config.yaml
gain_aug_db: 6
input: "waveform_16khz"
output_stride: 2
weight_standardization: false
wave_strides: [10, 4, 4]
rnn_width: 192
rnn: "lstm"
bidirectional: true
optimizer: "adamw"
steps: 800
lr_schedule: "step"
Rows from block 5, named by matrix and row number. Each number is 50 + 12 x the weight over the matrix's rms, rounded and kept within 0 to 99. All counts start at 0.
# weight_ih_l0_reverse: LSTM input weights, backward direction (gates i, f, g, o stacked) (model.rnn.1.rnn.weight_ih_l0_reverse, 768x384), inputs 192-383
weight_ih_l0_reverse.522:69 49 46 36 64 60 39 58 70 36 51 52 48 47 34 40 53 55 61 55 45 67 66 32 61 58 39 44 46 60 47 60 47 67 43 63 66 69 31 58 61 45 56 40 51 48 41 61 46 55 57 41 61 65 71 62 29 68 48 50 36 53 66 45 40 62 49 57 51 54 46 41 47 36 54 36 52 44 40 45 71 44 63 56 35 39 55 43 27 55 40 49 41 59 65 48 68 51 43 52 59 55 52 56 56 62 66 53 48 50 63 32 58 53 31 49 62 54 48 48 59 47 68 69 63 61 48 42 64 46 57 44 62 35 39 31 50 50 59 55 56 64 39 35 60 57 38 74 47 56 52 30 69 47 39 49 59 34 48 32 42 54 53 46 51 66 73 50 33 72 35 50 51 40 44 58 40 49 36 35 55 66 69 45 66 45 44 46 30 33 38 69
weight_ih_l0_reverse.523:17 42 61 31 56 64 51 67 65 38 58 42 41 60 67 74 46 64 47 50 69 67 91 59 57 45 60 40 33 27 52 44 65 48 45 45 58 39 45 52 55 79 50 66 54 38 60 54 44 65 49 34 44 36 44 36 42 64 46 41 32 59 53 60 52 38 53 52 56 63 74 31 64 44 61 30 41 54 58 38 65 42 39 50 51 52 65 69 15 39 57 52 50 39 59 47 39 55 46 49 37 46 44 66 29 59 48 57 46 32 31 36 32 50 41 48 41 40 49 55 49 44 65 44 43 44 29 34 67 59 31 34 68 59 46 40 32 63 35 52 42 66 45 63 34 50 35 44 61 92 44 28 38 67 64 39 40 40 63 53 70 47 35 38 33 29 49 52 39 48 47 70 50 69 70 66 55 49 38 55 47 55 44 63 51 50 54 77 47 40 67 63
weight_ih_l0_reverse.524:25 55 62 39 48 64 35 35 49 56 57 40 46 47 62 79 66 39 55 52 56 53 67 44 42 38 34 32 39 40 41 65 35 43 63 34 62 37 49 41 47 76 45 73 49 31 58 31 42 53 41 58 40 38 62 58 46 48 44 34 60 60 31 62 65 57 52 46 40 47 56 41 57 67 40 25 36 53 81 37 58 42 56 40 49 43 38 61 32 34 66 47 40 35 57 38 70 37 48 58 61 59 36 57 53 37 42 50 47 40 37 40 50 41 57 44 51 34 42 64 42 42 38 38 37 64 51 33 61 70 52 39 43 68 39 66 32 39 46 51 45 54 51 53 50 49 29 60 67 79 29 40 61 51 57 39 38 36 52 41 57 35 32 52 65 45 38 63 67 47 47 57 60 48 65 56 45 48 34 54 35 38 42 45 47 46 39 76 43 50 50 39
weight_ih_l0_reverse.525:45 57 63 53 66 37 41 65 39 44 60 47 48 43 49 34 48 55 58 43 22 42 65 34 62 47 76 34 58 44 39 65 33 63 71 54 38 57 45 65 56 46 52 59 60 62 55 63 51 43 70 59 63 37 69 61 46 51 52 39 47 61 66 47 36 71 37 33 37 30 59 62 40 54 36 33 56 47 70 34 62 41 47 51 26 51 59 77 57 33 35 55 41 66 37 44 39 35 60 35 68 51 69 42 54 40 49 57 51 51 47 45 42 55 51 61 55 43 65 57 37 34 44 43 58 63 35 54 41 55 67 63 36 59 35 48 33 53 44 37 54 32 58 50 70 59 43 60 51 79 49 40 61 71 67 38 40 38 58 59 53 64 54 40 56 58 49 70 74 68 33 62 44 57 77 50 55 68 52 33 39 59 43 57 52 74 61 47 50 53 67 36
weight_ih_l0_reverse.526:63 60 39 45 63 32 53 43 37 40 71 32 65 50 62 46 48 54 57 36 37 36 42 58 69 52 49 73 48 62 59 68 47 40 59 63 42 57 54 53 52 54 34 50 45 55 50 69 40 47 52 38 36 47 46 53 40 56 31 62 44 54 42 54 52 39 50 35 60 36 49 45 68 49 51 26 46 33 64 36 63 54 34 63 36 52 37 87 39 43 24 27 38 41 47 55 35 39 45 36 64 60 38 51 64 36 51 34 43 41 50 39 43 30 47 77 60 30 39 33 67 53 30 44 48 64 62 61 32 30 47 43 57 55 53 39 45 65 70 72 41 43 50 69 31 57 38 43 32 75 56 56 65 62 76 40 55 53 54 58 46 42 43 57 44 43 54 67 64 55 42 49 73 47 72 46 47 41 52 37 56 64 59 50 58 81 43 50 55 34 34 38
weight_ih_l0_reverse.527:44 26 69 50 70 62 54 56 59 48 40 19 30 42 43 50 19 43 62 60 33 54 25 68 63 66 65 50 37 32 28 61 57 66 45 35 39 41 75 74 52 78 23 66 33 55 76 41 66 35 52 43 72 60 35 46 48 45 64 28 60 44 52 50 71 63 57 56 28 67 79 19 36 50 58 59 59 57 39 27 46 42 45 69 55 28 48 30 55 32 39 41 50 64 49 49 71 36 25 53 43 30 38 18 32 63 45 59 69 59 23 36 43 63 53 58 32 52 60 58 41 43 42 43 73 50 33 33 60 58 38 25 49 37 61 39 69 60 58 33 40 44 50 40 62 42 65 66 43 45 87 56 48 53 46 64 59 56 64 61 54 67 58 37 38 57 70 48 43 64 28 63 35 32 36 62 45 39 62 63 40 57 52 58 62 44 42 68 34 48 18 65
weight_ih_l0_reverse.528:40 57 41 34 53 58 36 23 65 49 26 54 41 66 58 53 49 50 52 52 56 59 56 58 55 71 62 29 52 42 62 33 61 49 45 40 41 63 36 36 65 43 32 46 72 40 22 51 41 68 59 58 35 52 33 55 38 42 51 67 47 67 64 43 65 36 44 44 54 58 58 37 47 55 72 40 52 56 49 54 42 58 36 51 43 42 36 25 40 46 64 44 55 38 44 60 66 45 65 32 60 35 52 50 32 39 65 51 55 38 45 42 38 73 35 39 43 44 56 29 34 50 69 53 55 72 54 63 49 56 32 33 69 64 39 40 46 53 46 33 68 64 36 55 43 60 66 44 41 56 47 52 37 41 44 45 49 40 53 47 53 60 40 31 34 53 65 52 30 70 52 65 53 41 53 71 55 55 51 54 49 38 65 44 65 22 60 62 33 48 54 52
weight_ih_l0_reverse.529:40 37 55 51 56 43 74 49 41 43 50 45 43 53 47 69 50 61 52 37 66 38 45 47 65 66 33 37 28 46 60 44 47 55 53 14 47 38 58 66 34 41 48 70 30 47 52 56 38 53 63 50 53 36 47 34 59 31 64 48 39 54 38 41 51 29 47 63 65 44 51 28 42 68 45 42 42 37 38 43 49 47 60 33 47 53 71 44 60 40 56 61 56 55 74 39 43 70 61 43 30 59 34 49 50 53 63 42 29 72 52 60 46 30 60 57 26 42 35 60 60 47 36 42 49 55 34 25 59 62 75 23 70 44 50 38 65 62 66 52 58 51 37 30 54 63 35 63 49 68 62 48 52 67 46 49 58 51 68 70 67 32 55 31 59 55 58 45 28 53 64 32 58 45 56 67 35 34 50 66 54 28 67 41 64 50 36 32 32 51 62 65